Rows from block 4 of a small image classifier, named by matrix and row number. Rows with one number belong to one channel. Each number is 128 + 24 x the weight over its row's rms, rounded and kept within 0 to 255. All counts start at 0. Numbers have three digits each.
After each channel's rows are labels from the 100 images, of 14976, where the channel reaches its highest value: "colour at peak" is the nearest of a few named colours to the mean colour under the peak. Only what is clearly more common there than usual is listed. The data: microscope photos of single blood and bone marrow cells.
# convs1: 3x3 conv, stride 2 (model.blocks.4.convs.1.weight, 128x128x3x3, each kernel summed), inputs 0-63
# convs2: expand pointwise conv (model.blocks.4.convs.2.weight, 512x128x1x1, transposed), outputs 0-73

convs1.52:130152120147190103134117127160169059179101117119130155202125131098174105096114137096182121088122109140132126161110111117166124108164125102121109140116129142118147141155156112144129119134114112
convs2.52:137136180149103141097115119143135196102131164113111120139117129098129150143115120109086199113173123126145153162152082137101162130134130177132146132140124131158125158125132101141099125128104126120121120175157141124106131142
colour at peak: pink

convs1.8:134134128173121097104145146110114112103133140092131152161155075166130088114088128112106150120146120110100156136134127132124108130138142151157168105095137145117074143069101152099133149109116082
convs2.8:157127087121164106112151118131137136173113090139134118092141140115117091135102101118120057185112166103136156127154145133065128146099107134125110153063104102187148105152169112114128115165164179117144159114134148158147143164
colour at peak: white

convs1.61:142129147134151083156111126140126136156092123119166117199096185147147097143156161099152127151157119139101098150107158123160146170127167131128106175111170129115112136108117119102110106141123103
convs2.61:146186180110150082129114117130096102134112135141115135142093129122105120105143137115088056148122171154120124130133095118152105144196097125114108148115122125137151138120122166116140089181081091130157088121109114126121112158
colour at peak: pink

convs1.107:103136113144133117145124090105106131134153111160145122150170133137106146147107120088152094104131142146105125144102145121106126128073095121105167151125121074101105142126124130135103107138142157
convs2.107:149131126108139115117105124127196101175112134136160134125120103123127093114168116123136067138173111135136126141130114130086141121131149124136133125127145151108133122066130153087139180161159153111124131113143134122120121123
colour at peak: black; blue

convs1.113:127111104107140153107125104139120106124144136132077115103173179172102160104099096100137119138110081113124110115154157106151067125111109097119183142119108112118111110106122061139155130115142127
convs2.113:149154152147074106157177127138140176134103125114139119158122155120157167107130144169138136120168136111107153128134102103072167140119122108149109115144142117097118169060104161144134120142134131128120112107114134137115124191
colour at peak: blue

convs1.66:135125127111114138118157158118156138110136121102131114130126111151124090133145134120127171155127152131099105118165119132136127141187123121138139114134148136102076125118119125112114139121082116
convs2.66:120082149131134124117155137146141146086078122131094109122096123146128126150081122115136120125121145132106144123135157126091131107118114130122117092146119127122149143134114151128113101131159061141141125163118124100113120149
colour at peak: white

convs1.96:139145114129148104128134154131113135121138141122096122167119119115139095139155108128115172096091131171075137128145099092153135113170143137131124132139137106139138141136097118120112131141146087
convs2.96:119125124135108149123135143137134107114072121118141125139116123150092147119141138090140094138099146138153157136175158138122121117145127155155105150095117146100086110093138121124120134104102079134126111144118130123105139186
colour at peak: white

convs1.120:135136114123153148132138146165121130154107093137126113109119117078113114130148110125134147159119136104139108115144117104085188118093116115108115133081167135126141124115132149089103141144112152
convs2.120:147127117128119108127140137124116081163130166111122136090151113120146153141151121106204118130130137140108134128170085119075094129116176098109110111113108110123146158142126128124099130137136123149079111125131158136131123139
colour at peak: pink

convs1.64:146136124155131094171150095131133145114142139128062141106121145145110150090108170156108074114157120147138126146137141139148054140105104114120174116143113098124182122145120105125129121135145102
convs2.64:098155150159133100091110112138145133066125119100132109136144155117165130091126098099156133146133107116118128118140119133070165111163105110124128132085117113158128142141124134107165114149097147185127087101103102117128115153
colour at peak: purple

convs1.42:125187115125148147096095097135095134129156086117122084087141142184105137137117128100151122104152128155132105135131165105149094099126150144127102140123121110134114158142142149127132113141154133
convs2.42:154143138109124120152161144088084180107136181128155113116084139108100149095154140093077123103122151126114140132132139121173122126129148077138120127141121138132130156129121125103120255159119212098149116098135120101136128096
colour at peak: blue; black

convs1.87:157112125133075075124123103132131109101088215104130133109138088095146125104081178143091107126107141130125094121134118136161152146135160159137135130108106145130080106103097080131115103156124148
convs2.87:179142103117130111166123102108117165144140112120130141153139157133167098148104151104080203126125143094100096079109164114072086114150178088110131148110128135145118107118143093129145116127116141107166100160099160110128138120
colour at peak: pink

convs1.125:161111121124113130134154148147143146136118163146107108131108120136145147129176152144120177169134126128082135137143113145106116115145127145161127144146168118123112150142141130113123087119083148
convs2.125:163135094118133111115112085123140102163140160096129124124104161124094145129083112131143135149150161146103130119157131147109134113166154071127139119150133134116122130087146149117129144145087170086100137136141066160127126160
colour at peak: white

convs1.95:110142100161143141147126136122143109080113172151120085153096143133208117143114086150097160149163113137148111110163112101134120122136119153132121145079149140107149118146126058100105113121123108
convs2.95:146147081159169094138151142160146034100151111117102134106132136132129097138066155186205161113079125128099134111087154113121168138188140104140133098090151126171137113100114142131087211139169128124120119103154127117131136116
colour at peak: pink

convs1.69:125072122114118120121127156110130148135115138104141129115111101166091146103159107096125190131106145119111144115154067128137154118204111137114150152108127127128090142142140130174094125111131154
convs2.69:153116136120166070105142150154149133150105116131094117105137133116121124124107140130130081164133140145094135115119132171114137119117123161139137109124125098146128109081148149123162121118138123113138128111112104117123143113
colour at peak: white

convs1.51:126142120151088110148148113109115138106122110103117141126146120132127085152116097091093097138102137137112117138098142137148120138120115098099080103165098124117103096137136118138125130156125139
convs2.51:131132075131185129135150157164122114186113096133100120118154102128100134126146107134141149144069102135103121146098137133159135133104124152148097122148141122119097142177131083130075207137137112167147095091144124143142138104
colour at peak: blue

convs1.34:110132088141114085133100112137127183117132114143090145112157130118112158151085110080086154146116127131187144095156134099080135137106152119151114159084117087167110123146186134123098133119140115
convs2.34:144130160106135169084146161108083112146158150115160131139123123116159115127083162148146126152163140127157081143136138125108153102149122113153143118137121096131123134126092173146114132159135085107094117103137172148133104108
colour at peak: blue

convs1.121:108097138138110096179097079153141192114119112139125092146143152136131131109170120129133106090126125135170130094160147117112077148114121099159137101108103107154125138128137134151145159102167163
convs2.121:127167136099141105136138150142198074130125138105132148119127091126098120096134159128113152142080112140110124139150119126139124138143142155131118143086137124116157158126119120124101152123117149138144148098110150121139119110
colour at peak: blue

convs1.83:125125126142123123138153166156120126168128159118178083097145119118115126130116144110168137119123165130128134115159123149120132082166111127155087120098162162127135147094143084134090169101167098
convs2.83:113121131107136177193110116116096127140126157115134117112207116132096132137116126098131219090152072122071138106141143157153145122112120152152107137139144152073133100091128095111110213133127100137150161122115143145133127158
colour at peak: black; blue

convs1.109:132104117103106119074120116089089128137138099109100155188173097140104130169108163143132108087110099120169133124125096141117105121079132125116158141116167147146145136122096111108120094123148117
convs2.109:118139101147110070140127144137135126133144122118109119108104090134121127124175129159137136146149107133061154112167141159116135120129144115118144103116131138120119117145109125099163191132181100132133132111143124181114140095
colour at peak: blue

convs1.17:140146151144146140096129164073128156124149146117131116122140168129100119148126118105139177142165162131113102104155154135113144115208124116118109130101137108112071132122154103137174159107142106
convs2.17:142153124111109126111133191149107109113127105065129119140139125132131116121150141151094140122133151153143157136112102106101121140144096176113131107141141108119127150126141141135189095133132126146108135129111096148159120115
colour at peak: white

convs1.122:121177105107150159147136137125134124132146157077090121128132126161132174096143126143139152110124086110128149146102103111108166128083121101103135124134092163152132157105146100111111121134067069
convs2.122:155101095132127102159107101141165130094116124112097113112134128155056165188101129090143097133089120093087126123111129122107143108121128133125107136099094124113132185074113134142157108098099157110184108169120127135131129095
colour at peak: purple

convs1.90:159099120141111116052137104070138145121115120134120124168118133183141133156135114118099111073132135147107117130102116155136091149123123170110117137113110134124110112141156163132127123116160144
convs2.90:137169134135118152115161125141108085139115111122138122118118117129150114093132127095121192178103148121105137106150110125061106158147134107142120120149139134115124107150124112135147157185154121117104118163117151100135099151
colour at peak: blue; black

convs1.97:161104174137163177107132151149152162119085111106129094158154110171088100134100118188105151117149123120113137146150131132131147131182129102100138113166127086129154103131158110140121120152107105
convs2.97:145119127139132138182167122116083127063082141105092122105123150115113147146131117117100129113064114119098138154087103138120107118093131105085092162105130136106119129123090111146121144156144141140135171113138106138120155180
colour at peak: white

convs1.32:144136147059128139083111103115132094122079127114151130138133131107111132112177097136125117128147140127099114094120124145141113106149150137130082135152105117121113147126154119121100066102152128
convs2.32:142158131116149103155194104153100076134142129133164125110095123129128148118139145086115147091116123120133125136121129118162079128145096159131145119147134119161133104183128130112149126123124137137113098118109128105117122160
colour at peak: pink

convs1.84:145144132127160124134160144144116155118101127109114125137138129106141113186127074100140153119138151126135106150139134147146149096120112068135083114090134098131157146133213161090159150118123110
convs2.84:155148140142116134144167145149131096145157104083121140111119111154162148116132123101118132120195106152059165108137120109136127091112153090113122153115109131166112108115155110113120074111113087123134168143156114109126121116
colour at peak: blue

convs1.116:079107145109116132146103138140120136105128133120135115128119167138110103157081135098151151116128139116173111123125119167140109146100123115133151100107140151157138130115150105153145127092144160
convs2.116:114109112108079081110201100106098120120138146123127124145141137110091139106120107133101119097144113131205140088123113107091146095145135124142125111107135117135135125157103126118109081117143103112153154141132126128125126145
colour at peak: purple; blue

convs1.35:143125113181096163104117139104121113125086136130179127108109136140102176160132103132076120116122158138162177136134140119113178165099171123141137141196095122119138126149130078118076142132165153
convs2.35:136107101137110093138138097139126110119126118136115122135118132133116144103110104109093138138153082119162122144145106123135179145086105112129157117123119127136115126155120098130088116112112114155142096132077138104135109087
colour at peak: purple

convs1.44:117134120117210119124136147123181090140136147138120154106093124104141094111133153123221125096114113114130133167136147127187114111139098108096148144104122107105145128115130125099115087161129130
convs2.44:119079123129163156141108116128161175126155144141115132121182123130163155118106123121165114118087141118127096117152137174119141142138112080142111141118114163111136132114116154128162109147122176116123172095112138115145121124
colour at peak: purple

convs1.86:121114099148147141127123105118105133124122124136135115136162149109110126138121124077153132107113142098178153093114148128126118112146142127109133124081105090148138148136190165134158163108152126
convs2.86:149155112108152123175105151109117106134144118116126135123167100138175118110147110126136128109165171137126131132145105134177140136162146173103094123179131139122147094115141128117086122075101138150140142113140123129122106140
colour at peak: blue