python train.py --arch="resnet_bottleneck" --model="image classifier" --dataset="microscope photos of single blood and bone marrow cells" --train_examples=194171 --image_size=32 --crop_scale_min=0.5 --horizontal_flip=false --targets=["smear"] --num_classes=2 --norm="batchnorm" --hidden_act="silu" --depths=[4, 7, 4] --kernel_size=3 --stem="deep" --avg_pool_shortcut=false --widths=[256, 512, 1024] --label_smoothing=0.05 --loss="cross_entropy" --init="kaiming_normal" --residual_init="scaled_by_depth" --optimizer="soap" --beta2=0.99 --learning_rate=0.0044 --beta1=0.95 --shampoo_beta=0.99 --eps=1e-08 --precondition_frequency=10 --max_precond_dim=512 --merge_dims=true --one_sided=false --adamw_lr_other_params=0.0026 --max_grad_norm=1.0 --max_steps=19500 --batch_size=128 --epochs=12.9 --lr_schedule="linear" --final_lr_fraction=0.1 --warmup_steps=970 --weight_decay=0.09 --adamw_weight_decay_other_params=0.01
Rows from block 12 of a small image classifier, named by matrix and row number. Rows with one number belong to one channel. Each number is 500 + 50 x the weight over its row's rms, rounded and kept within 0 to 999. All counts start at 0. Numbers have three digits each.
Before each channel's rows are labels from the 100 images, of 14976, where the channel reaches its highest value: "colour at peak" is the nearest of a few named colours to the mean colour under the peak. Only what is clearly more common there than usual is listed. The data: microscope photos of single blood and bone marrow cells. In brackets: how many of the 100.
# convs1: 3x3 conv (model.blocks.12.convs.1.weight, 256x256x3x3, each kernel summed), inputs 86-171
# convs2: expand pointwise conv (model.blocks.12.convs.2.weight, 1024x256x1x1, transposed), outputs 79-157

colour at peak: pink (67)
convs1.18:482496549487545533501468444482503559442454499438590476575544554510441503499426567534504611563466513601514497467496543536428562486416495458526484459407496489447505582529555474528589540533428563403584506496466481466521509455501509490581459517564498471426518555
convs2.18:489499433463511519418522441534430565233481515458489480484515494403503480464501483493462594461573450354441528459488487471566473497500468468459487474466489455350465467424529442503477457512443526538462459451524441469380548522497507401423458

colour at peak: pink (57)
convs1.44:471564527424532376500541538597537615535509503492612502438408497446499601442428514470581518561569547504606514450468550486567517514528521469547446537504490424535594525482433535550511437536518422559487368477511509477460415512433539499567480549465550489501543380
convs2.44:505519501469519508532516403509631463427404670513529409448554518565502455523498515399409502498511463470399516490506466411524466500496487553443481422403497537407407426378512560479482477480432521494420413401487480542429526526504505425441487

colour at peak: pink (54)
convs1.111:548468513407505510487480492502432591551538424443535468462444483430472524474520465544517486558431532446487480465556479603502521544587556545610552436478558440434551521482575408502567480436478434409444518523502575499498523456428468510584530449480553499491581580
convs2.111:482476512514577530503487612511494509526595520533493583530540513527519495513504526598593498526451463511578515510491482588531594499496521556509469592569489514528590590588512477588541528491595501496584580555469471505497569489539526574585472

colour at peak: pink (55); white (44)
convs1.174:569454469527442452407522522538606442514467469520452539459457547469560606440534562451479474528494559575483552443440484513504489558508544535518462551586506459508420524502463584607462541508525532513539499517616535448415514581383487529510444568449548456549519502
convs2.174:485546448543469490508577513516377506582498446531377481472472438565525403404419473526464535487602558561451632504549513482479461501541527490425505540430528513471504525467498524430468485406490434489515471424535526426388439586508458431467454

colour at peak: pink (66)
convs1.85:510511436450433544507468544482497577521469488497493535467471517549504582470464513434506567442536462481535502464556472485522449527327444471574487558417489512432521579507404534547520544497576543514464444565496494540491548461497484462537589471518587546537428451
convs2.85:534508480536477469519500498495449490584541507532471553442489490491523470468494440507499531473474483490535537484561373535520473504442507510510503541586486492398545543493568524466500500457489505497553543511495511526570497536495511439429504

colour at peak: pink (63)
convs1.166:456559455488482423521453524504579510602494492605501606435458585525541577438514554454475507526495398458497545438555515561462495514541513494583494509480537437502461515453387507558396425506485553491507408481388590467458455563538637483529518499467463426559547433
convs2.166:505460499519537488479454579507462478444560538521513561422473511503492488522523517566553460480492477592568494531473457576516601473429488511485486579564426462471564600560437423589492511461589439448602574540463460522457509466525531596603486

colour at peak: pink (66)
convs1.118:526543466426514569541499523577419513439517514496592534482454507473542480484484452476411593545401600453492467499441548501526519495488530436481508420510457472532522520463573460482568457534583417488591474490451607489501582485503513565495515482572476460644533406
convs2.118:501496487501613510481480560514479457542552436510510545396493523461503512496509509541576527521498483498569495490463403565534611489430513522488490575547501481488558583543469547604496508495585478471573572572483463510584580493504531583616487

colour at peak: pink (69)
convs1.127:562471506506466484513486468594469524558516538459433538506541430488516596418552479495510517507491476462493436384540535547491469526466516520516436609556478433488452524463500452551560476576546546497420529463499550392469383450467439504471498532623553520535440510
convs2.127:515480498456557471450498539489558459319451647434524441432544552494490506519562517526503505512451448418479485499499349484523576490506428519471485542515456457465441507488535413565512508538587468437464486462494472582322589483488530473583479

colour at peak: pink (71)
convs1.205:531494490591534505558548471580511489481479554530644529473404524444455598478486511510513515414412460400462500464537533540468475577459503522421507553574489554412466530525543526490451419573526533483461476455512496434526529454457507516492490501432624500451507419
convs2.205:487466515526547527529484607488513511455603562543506591494496513508501533510513539573561480521508473518591459552497457588526560491491483529491483592612484468531605554589509433574514538465576476491563594556501504507435526482527526593579486

colour at peak: white (40)
convs1.186:539427566513513462527597517537412523531549560514496459590518410524430511513446557539544453535507486518426506498524478483585413514517515432577562529475462467464476587457498356527478464501470509578543588519525474472416465503531518463538453489584472504578491506
convs2.186:498539464559457458538525573475514549566535508551489541551473489596455495490475446568538483515531542669480505522555436505511559500519528491488475557503494481619522512461466476525469453395566485507522520546516529507572441531499495537587551

colour at peak: pink (58); white (42)
convs1.16:456553442530543495470597508426491545418461489429478554548413409474514495540574509541523511426399438641509513447557482471606550511572511411519495587504518451448426548522564436551435472387507500480484526540469412498478547484532491516510551533582547510522559521
convs2.16:615489499447477507510472510405563480642553524449504549451494556466443555534482580541543468519472477538517391483422479519516475537527517477590503554509474485600529529512491499472558540591552473462506522459526488576512497476480557488541560

colour at peak: white (67)
convs1.19:566490418491462491513511422535466485515553502603422471447426471531412468525493531446441440534453541546506520511484603421562453530552519479523574525446446545535462466478403514532400475523532476492451545495567501508502519408517545498490479568556503521500440497
convs2.19:483505461488491499523531464520515521485444683500479484424528468573518489494485509499490494474539431625422499499528496435501524533486502523464502480441525524601461440417384512517484487556478541542458456489511531502494483522525508526535514

colour at peak: white (58)
convs1.202:562459452497538491489508472508475477544443503469469545470427338473473531536490488566458468486495481461480481586570483436438445542529498497514540531488496445601495506553486433459498444521437413579511515439447530523563504480529324408521490534525473486494551450
convs2.202:526478495531492482503541556491589517473579578500487571552511488531527541509503486596578575512494466579551513446469556541546516540515502492516484589535489473656561566556441509495446521443562429507520550540507442516474462534489474571537500

colour at peak: pink (65)
convs1.234:469524441468521518545451579484436467543488451493516456537508503534449444546426565522466451535499476509495472477419465497526493493530554497488556509490451446488590481431532507499477553507557500417501491473553535454526478471437534485554685434502507543481520498
convs2.234:525524497487414520493562413521470504536467507483533456481486500536527529507489523463466508476504532481440479529501594452493432512571483505441516460452561504420478490413458579411502524382422555535479467467506506498576400506503472428415481

colour at peak: pink (62)
convs1.155:468631558523506528485477539510550555511505630454543436532533576532555521534441584562530569468528443534575498531512571507445489542467565499488495527534514500479561550521539548481489542432550672526521491566463503425526475458416588558622481540550504484441454442
convs2.155:491479519540571521492453587534508417476602533526514583479487500517485498516499534615607500512491487495546444533491534576489564470484474519612480582566485509568584613490481485545522509384577474442587557566506487502457518473522515590563466

colour at peak: pink (73)
convs1.78:501450430503522464515475512645477497588588463460462453528523514539494459458486600468525517494470381514428524583536501429552523500453552553509523466510498519486495526506344513545467557449516441500466490499677555554536502532561503456530593498602492528553395541
convs2.78:545483534503498511527537547472510452513506553487492533368505510528523506490493471526517538545485490498555505545502367536511531523490439493421508568522518516468505542531563498483485504548556457468527500571486515544539528517482530613557527

colour at peak: white (58)
convs1.249:564525459582515554588553386502390560564503500501528474572467516530586451648439452450513490534633485507478464493457510542528467423536508525492584449441467459534380537445529536452422445560424494561465513435502560561504510455571574517445475495483454511468460554
convs2.249:507464491499482533520466538510475462402525426475506543659434478492487552514492454516534521504468490424511493489496440496458482511528434503382565474532514460399509507514587433541498470374491472461473505481501529447470502538475466491488502

colour at peak: white (42)
convs1.154:526536565485463570485502533480472392473527486530422448554485388347513463455501374483457538561575564413521467521520453509423559463466548491500473503502495418502509476515477416458392515499554397371547532421496589476516481470459470482457552555481518505471521519
convs2.154:526537471509451519487501453478462447527482427458488472487460504594506529520505460496516533505530563597484467520485422495456438483600471501467564459523535530551501498488518530454479462355424470458509506502521539524428419511455484516414517

colour at peak: white (56)
convs1.245:549590517519542485628433502536518518609565526434475482460393376528471468491489486500511420437465483428473581494532564479547443562588527515462462429457535443581465440446450493424495567523535452469461549544500538520575434468406523465502510545486553512444546463
convs2.245:510518491441413536505495436508532512452460625455514443540498526494466533490476537446437465506497484393445493523466514440464427499490478523478492451412523556372459451439430448458477496459436529543461424431479502526475414486500457406448549

colour at peak: pink (71)
convs1.22:542522454453574511478535468534522551513449481505577487532424367370529375490387536600464483538478441468441477523458541508483450427531532476483480445527538525436499589436455436521609564530490423561515488489412538550450485425533474545554508564576472487487391527
convs2.22:493490450564538483492563457533435452470499623539436497474483471545461528493403454483523538454521521468445515520534485468463465511435525473540464429473512526487529497437467540476478472434427505481472487477534530455473478500457446520414514

colour at peak: white (48)
convs1.34:508494472474511456429523571503478359551503501576633520437598474466500434475548478369415440485502550469504473562549530429509454508467508517533439523501487463575458462457518453420464508526578464457481542516443466538475483493520476381504514520461546520454505495
convs2.34:503463536544576520518476603504462533528577464542505577553538515412545483535516518536538475543488457474607498534486545585537552494473494530506514560542473478487564564665475466571534553485599541514552542542475479534501606478549574475555509

colour at peak: white (48)
convs1.224:483563566534514512592456555543567404501486536522485480552519402435484421537496397423452446562555513471460454511516505579462604467495590476517431534530510474528524460510455506467452519519544394456457411497473475569537468482494511467509552536521491538503416590
convs2.224:614514494472459496508526476453435534651459416427463487593469478434479552503496449412489478489506565504466531477478618435505441449565405466438517433475430447526465449471541524475486472501416537515442414445548547517629473474482497467430540

colour at peak: pink (64)
convs1.45:515514453542498503517510532418610574451455515465452476422579586478544537501511466497466497592467556561536506509520534481509457554512504428495456381448497489528524435516482421504458490500416437483529569469537515469490487447437572514516502464393390517589535455
convs2.45:512487524537578516511478595507507521478594554539490580492514527500494494524515513584578480516476461474587484536478516582521594492476509531492482588576470480484570578577508481575516521424605513503573561561494485518466551479509527562605479

colour at peak: pink (62)
convs1.97:537486594550519453481512483580550427460526505508571456436436467494458512494451443576527464462510507538489498536374497452450459442486486569570477459528477545490385483464523449445445542473468536525484569593505428499395532555487449514490490497508439612528549539
convs2.97:467521473485605497533523571523507552513567394540475540532534454449544464491490517517514493465535418394554544492497571552474592513516519524521473549538513458387524531584414460571512484520613568528509532500496499469555581509550489471585494

colour at peak: white (78)
convs1.208:444599539456518492482522476526419532419530442466590384495594579468470510522543522548486478471404527520557547460444552544561454545513489491504458456505460494544490530541530431532580517487468436488502458405551507472535411484494492508567508453521523523507559468
convs2.208:446506469530585490502525480463395505688528349535505476521486489424485520452511548487517506502488570435469524487500649506518515551498509467596467482505514427481490527484467521500525531448525474535536492468467495519455569531514488604493481

colour at peak: pink (74)
convs1.137:486468528457443479533501471462626514455494523447427501509490526437468505564588465462466448546504539448531519500449476474492434658512478494458540493440561462526545463419551429494493508389413540487520425548529491469584477474518525559525619481463512565554494472
convs2.137:487504487478420509473501416522588473495418641463522436607528526585492508488536473450437547485456454530408515509521467402558435559530508490423489447449477518520428441426547425438504484424428492519433431433471419476469433515508509452438494

colour at peak: pink (67)
convs1.20:433491479527461419527401503546485505537422452410515529572507421505448524480482452463513520485593558440507490398513499499509456581448459484514427495505497644465597516459480521518551447482678615457556438490403465509528456471514564458399550483436469516461512476
convs2.20:478517443538468469498514578514507489432557495498472611590485423528492501516488462543582500513515412615530521478506476532516482492528503485501490540540470489613575569524514506497492462302478479525596582532497514443464519511484431643408468

colour at peak: pink (77)
convs1.185:484537492435557373512492445527422566538492517403361475518572504515493512493583469455596468495486528462482471455445448613508467540479517466499505555490500474431436490558506441507560479485486425470534488450578430496535520530479504467551554493603554545522503609
convs2.185:517481516506559513512489593524531495486593542527510594512510517505509501508503517577574473508497461524592478521493495587529576489469487518487483602583492491535568581600490497570517524423581485483576576567476501505436539475516526561588494

colour at peak: pink (58); white (42)
convs1.120:548502465511501567490546461457371425539470424415513548466457504495477541558508510379504524542435491517477498478451506528496516366543510458476513504481498554501440534483522401482431425459482465554604519457390474492437554562505498436479534509491407545487531492
convs2.120:522476521509545472488497535445522480445505563481500509586499525477444538505507486566489500524473538443424478522481518457537557535541500472404489522511470483484477525359621458551491506400514492494500466452533456503417547535446533588558511

colour at peak: white (56)
convs1.246:588560431583501470568527596499455514402497516410471551577429412526503549497558486618485512477482530518514479567570504533518474511534515363522510520546453529460513599367459512500540475573591517503480490525656534553445520484535454390506442417548570494385509449
convs2.246:520494523532589544485537486517495500552466372494485518419520535424497469517515538500501414507516460437509525514542589517485595448534475543473472539506500506520521553477504498616523539433563592476566522550533537528595603491483511459609442

colour at peak: pink (64)
convs1.70:469491511465415393488451543414480534458459483476494542536587510572550459446578449451495459490545471479459554491475488537445614644638487498456467549570466517509504464486533663518403511443404478494460394552498462435533424539461512534511570521471490529530554450
convs2.70:506507405505495511422497437493541451325459676446464489550481554540579532503518459463411566493543529415422472517468396434484477459500458499444425488452460513383444443404509463498500483473481447507458432443528463506329493514455465435463457

colour at peak: pink (58)
convs1.163:529467458465427527447544560482535489518499522560475549456525470435419508475586479484490458552481500520438498552558559567423519563583532618442482437460471564534510481462440441438536531546403537532507471514519484465507555536479517579541507510548468519412446423
convs2.163:479482560502583556513485559531456539462568515513499588515527494422482475526502551563565452488501421474569463513459606572527584500535476525499490572549481454550556591585460460534509520423553520501573556553485499521575588457551514550545464

colour at peak: white (38)
convs1.117:606410392529481492525540361539432497532515600513457534458442449458532441540410554485541605478468497553533458526559466440456476466391485492580529550492508516503498520550484465554474401417465495481532484379491548455545481524517472495479413574439413492470522543
convs2.117:456511506496511513469459518527426548424521497561469512487479493493492475456501463485492442549413450496527518460551466520456547539402519498487434502544422493498508519544471503527525522443514453495478502520483472537540557465493478539515485

colour at peak: pink (58)
convs1.105:514481467482475442542458481393590505513452458478521496493428453485480540513567536593494617484495522581491540484455523452515477499434435542592528433358527417494524499494551408524391513411496495455510487501496598452482492535565504536494469452444526445445425487
convs2.105:531478540571598522538511563457456446575553505559473527406519477418517521502500499533555443510480488458555457562520500554519572512406462508508461570558474460503523554590454565560542504546583486432537548548502500528508612442526550483582527

colour at peak: white (42)
convs1.90:491524606531493480543468433433536519453436479425457520591437490473503607427425443518464583496567548593481416454484541489499455505442508386524515586458495489512492476487539504462496395429633575504550504540468401461476506529443494446493596513437467452509496491
convs2.90:462491501446530532484499504516479552496502500481501492532493451460515540458504523498497466456484421378515513474471642504502536459494509523461489514488530431437482494539422463513529496347544581504473465508480542441525540487568479490548467

colour at peak: purple (74)
convs1.82:630451502547482514541550500553507405534487525521411556489499498524462426489454485453509545561570436469520501532606504520440441495533503549493511543475468477503547508497523488488548446490509539489532543480468515530534549458614475531589451490538480526510492540
convs2.82:517521485470544500493455548495508475472564528507501540541494520449507512501503525512586505495520473466589490483507493587496559528534519505464506577566506478541571575583495399491510492435582519491579600580498484517517530531525483549596488

colour at peak: pink (66)
convs1.26:497499532481535480528511327443570586500510475482536464475548504485552536464535475554492523531535548551523554472539506379506504610496505397439434518532520374421542536529534514472482511500564523502502483549529579545438517525483513505504511498473490569526559563
convs2.26:486511503483535559513542492500568495589500665493539567653510528581516490465494521547495410512546512531440532557462457458505557526509492558381456518489500486510524536410687543561533565466504408468505506464469491502506495521543503472492479

colour at peak: pink (65)
convs1.86:478448488562427507528528561583453467462544472478522491539635531521507556476541485329656486511509504419453452408477459580476473432532480577582481533448522463537513497459497469572483482574515577449587464547367560463500500485508464547544614483553476392542531511
convs2.86:508511521509568482525532624495508533555576509535484565464537496459506476501463503578554465539476485468587494530520541587530584506457515529515497595572470462518570565583484457550530465443598504492566561525483478523547571496499535497598488

colour at peak: white (70)
convs1.156:585549449535421498576531524425479512532547497546485486572572517477516474479474530553490524521522524471547540538520471503638507468385461444553549462436472531524518544510394575502408606556521534520587508530539515522508526514526634477440486541491480513580512452
convs2.156:499478502508528498491469552512494492447559484546511565484447518530459497504485501559524499527506466551591518482516481569479561522454530509550469577584478498619585546607454441523460491478568523480543569556499518515612482490494488557574524

colour at peak: pink (61)
convs1.73:541463481524565426478554445509589488545496513494449474475523453489554491438542492426496424517481571442459458533489495419498495552518487502517464568446513474534485452522523475441494462573598512526496474512437455503503437504501553529519471495470621475408586536
convs2.73:498505531559532547482509595493478499470616511579526624525513510489489513537529522609583456503453460521579465565485535587529560519518470524501490616577498481509604618589512471550490530479590474518604582567494519516502519480535533525577508

colour at peak: purple (65)
convs1.231:550469559580469614544481412472503568480542574535476417428455495427490470598539507411473584480411475516631482504475528473500561473458528446610525515469436497556409508539537520497409504487520428478471459418553507418484464452602491529557582547360480446476471546
convs2.231:477492500445509501460469547522482516587522345492515516798483489385475504494516534499529515512526498444519464461478570517472500495528551502460518502522512485484477490550589444511527502351516472490480493483484489451502553487514463528516488

colour at peak: white (56)
convs1.217:452526465579497486442518523472466537563552431437547495463534531486445508428475570589452536481506494538600539433516520455586454450499508466514449502455487467510484530486475493422517493554470519496506561469591536454460519548478535473466530426491433569495569511
convs2.217:434495469456502463501586463520411572531482282440495417567512497410483480454519479458502503477545491485448535444456696463545497500516496496450489455443493412488465513465551541464473510399493579536483450464510491518508531525539492484465434

colour at peak: purple (62)
convs1.214:422423572524513457482511555496493536565477430461526447435510515502513531439541555465400449538403543529545481485442493499588590494487523495535528501484462488490526566440538442554436574478457416528497510506472476484480453520443581485499369516504510514485451556
convs2.214:474524463503573475504590484536487515538486548512476477555522440527480472486461504530469509409522488546437506502517579448468578541491519509484475513437506538476448492429408538559476509629579558536498449458491513479523532551523497528611481

colour at peak: pink (83)
convs1.188:531424541486434431422457478459514465475526538562530456464452515532569509430439521556377513475467450399516458514460496511478451488482438649517536517520459593445584498528444488577517459351442479476519452479429538460461388479452477583553503470428517589438493462
convs2.188:503495497543558537523520419472547496433453500542533418571501524490463505533471522500430540487519491495397501595451510445519541502435563516542494463449489457533447476371531536551523488488504520513516448472469545486565608501508484415535588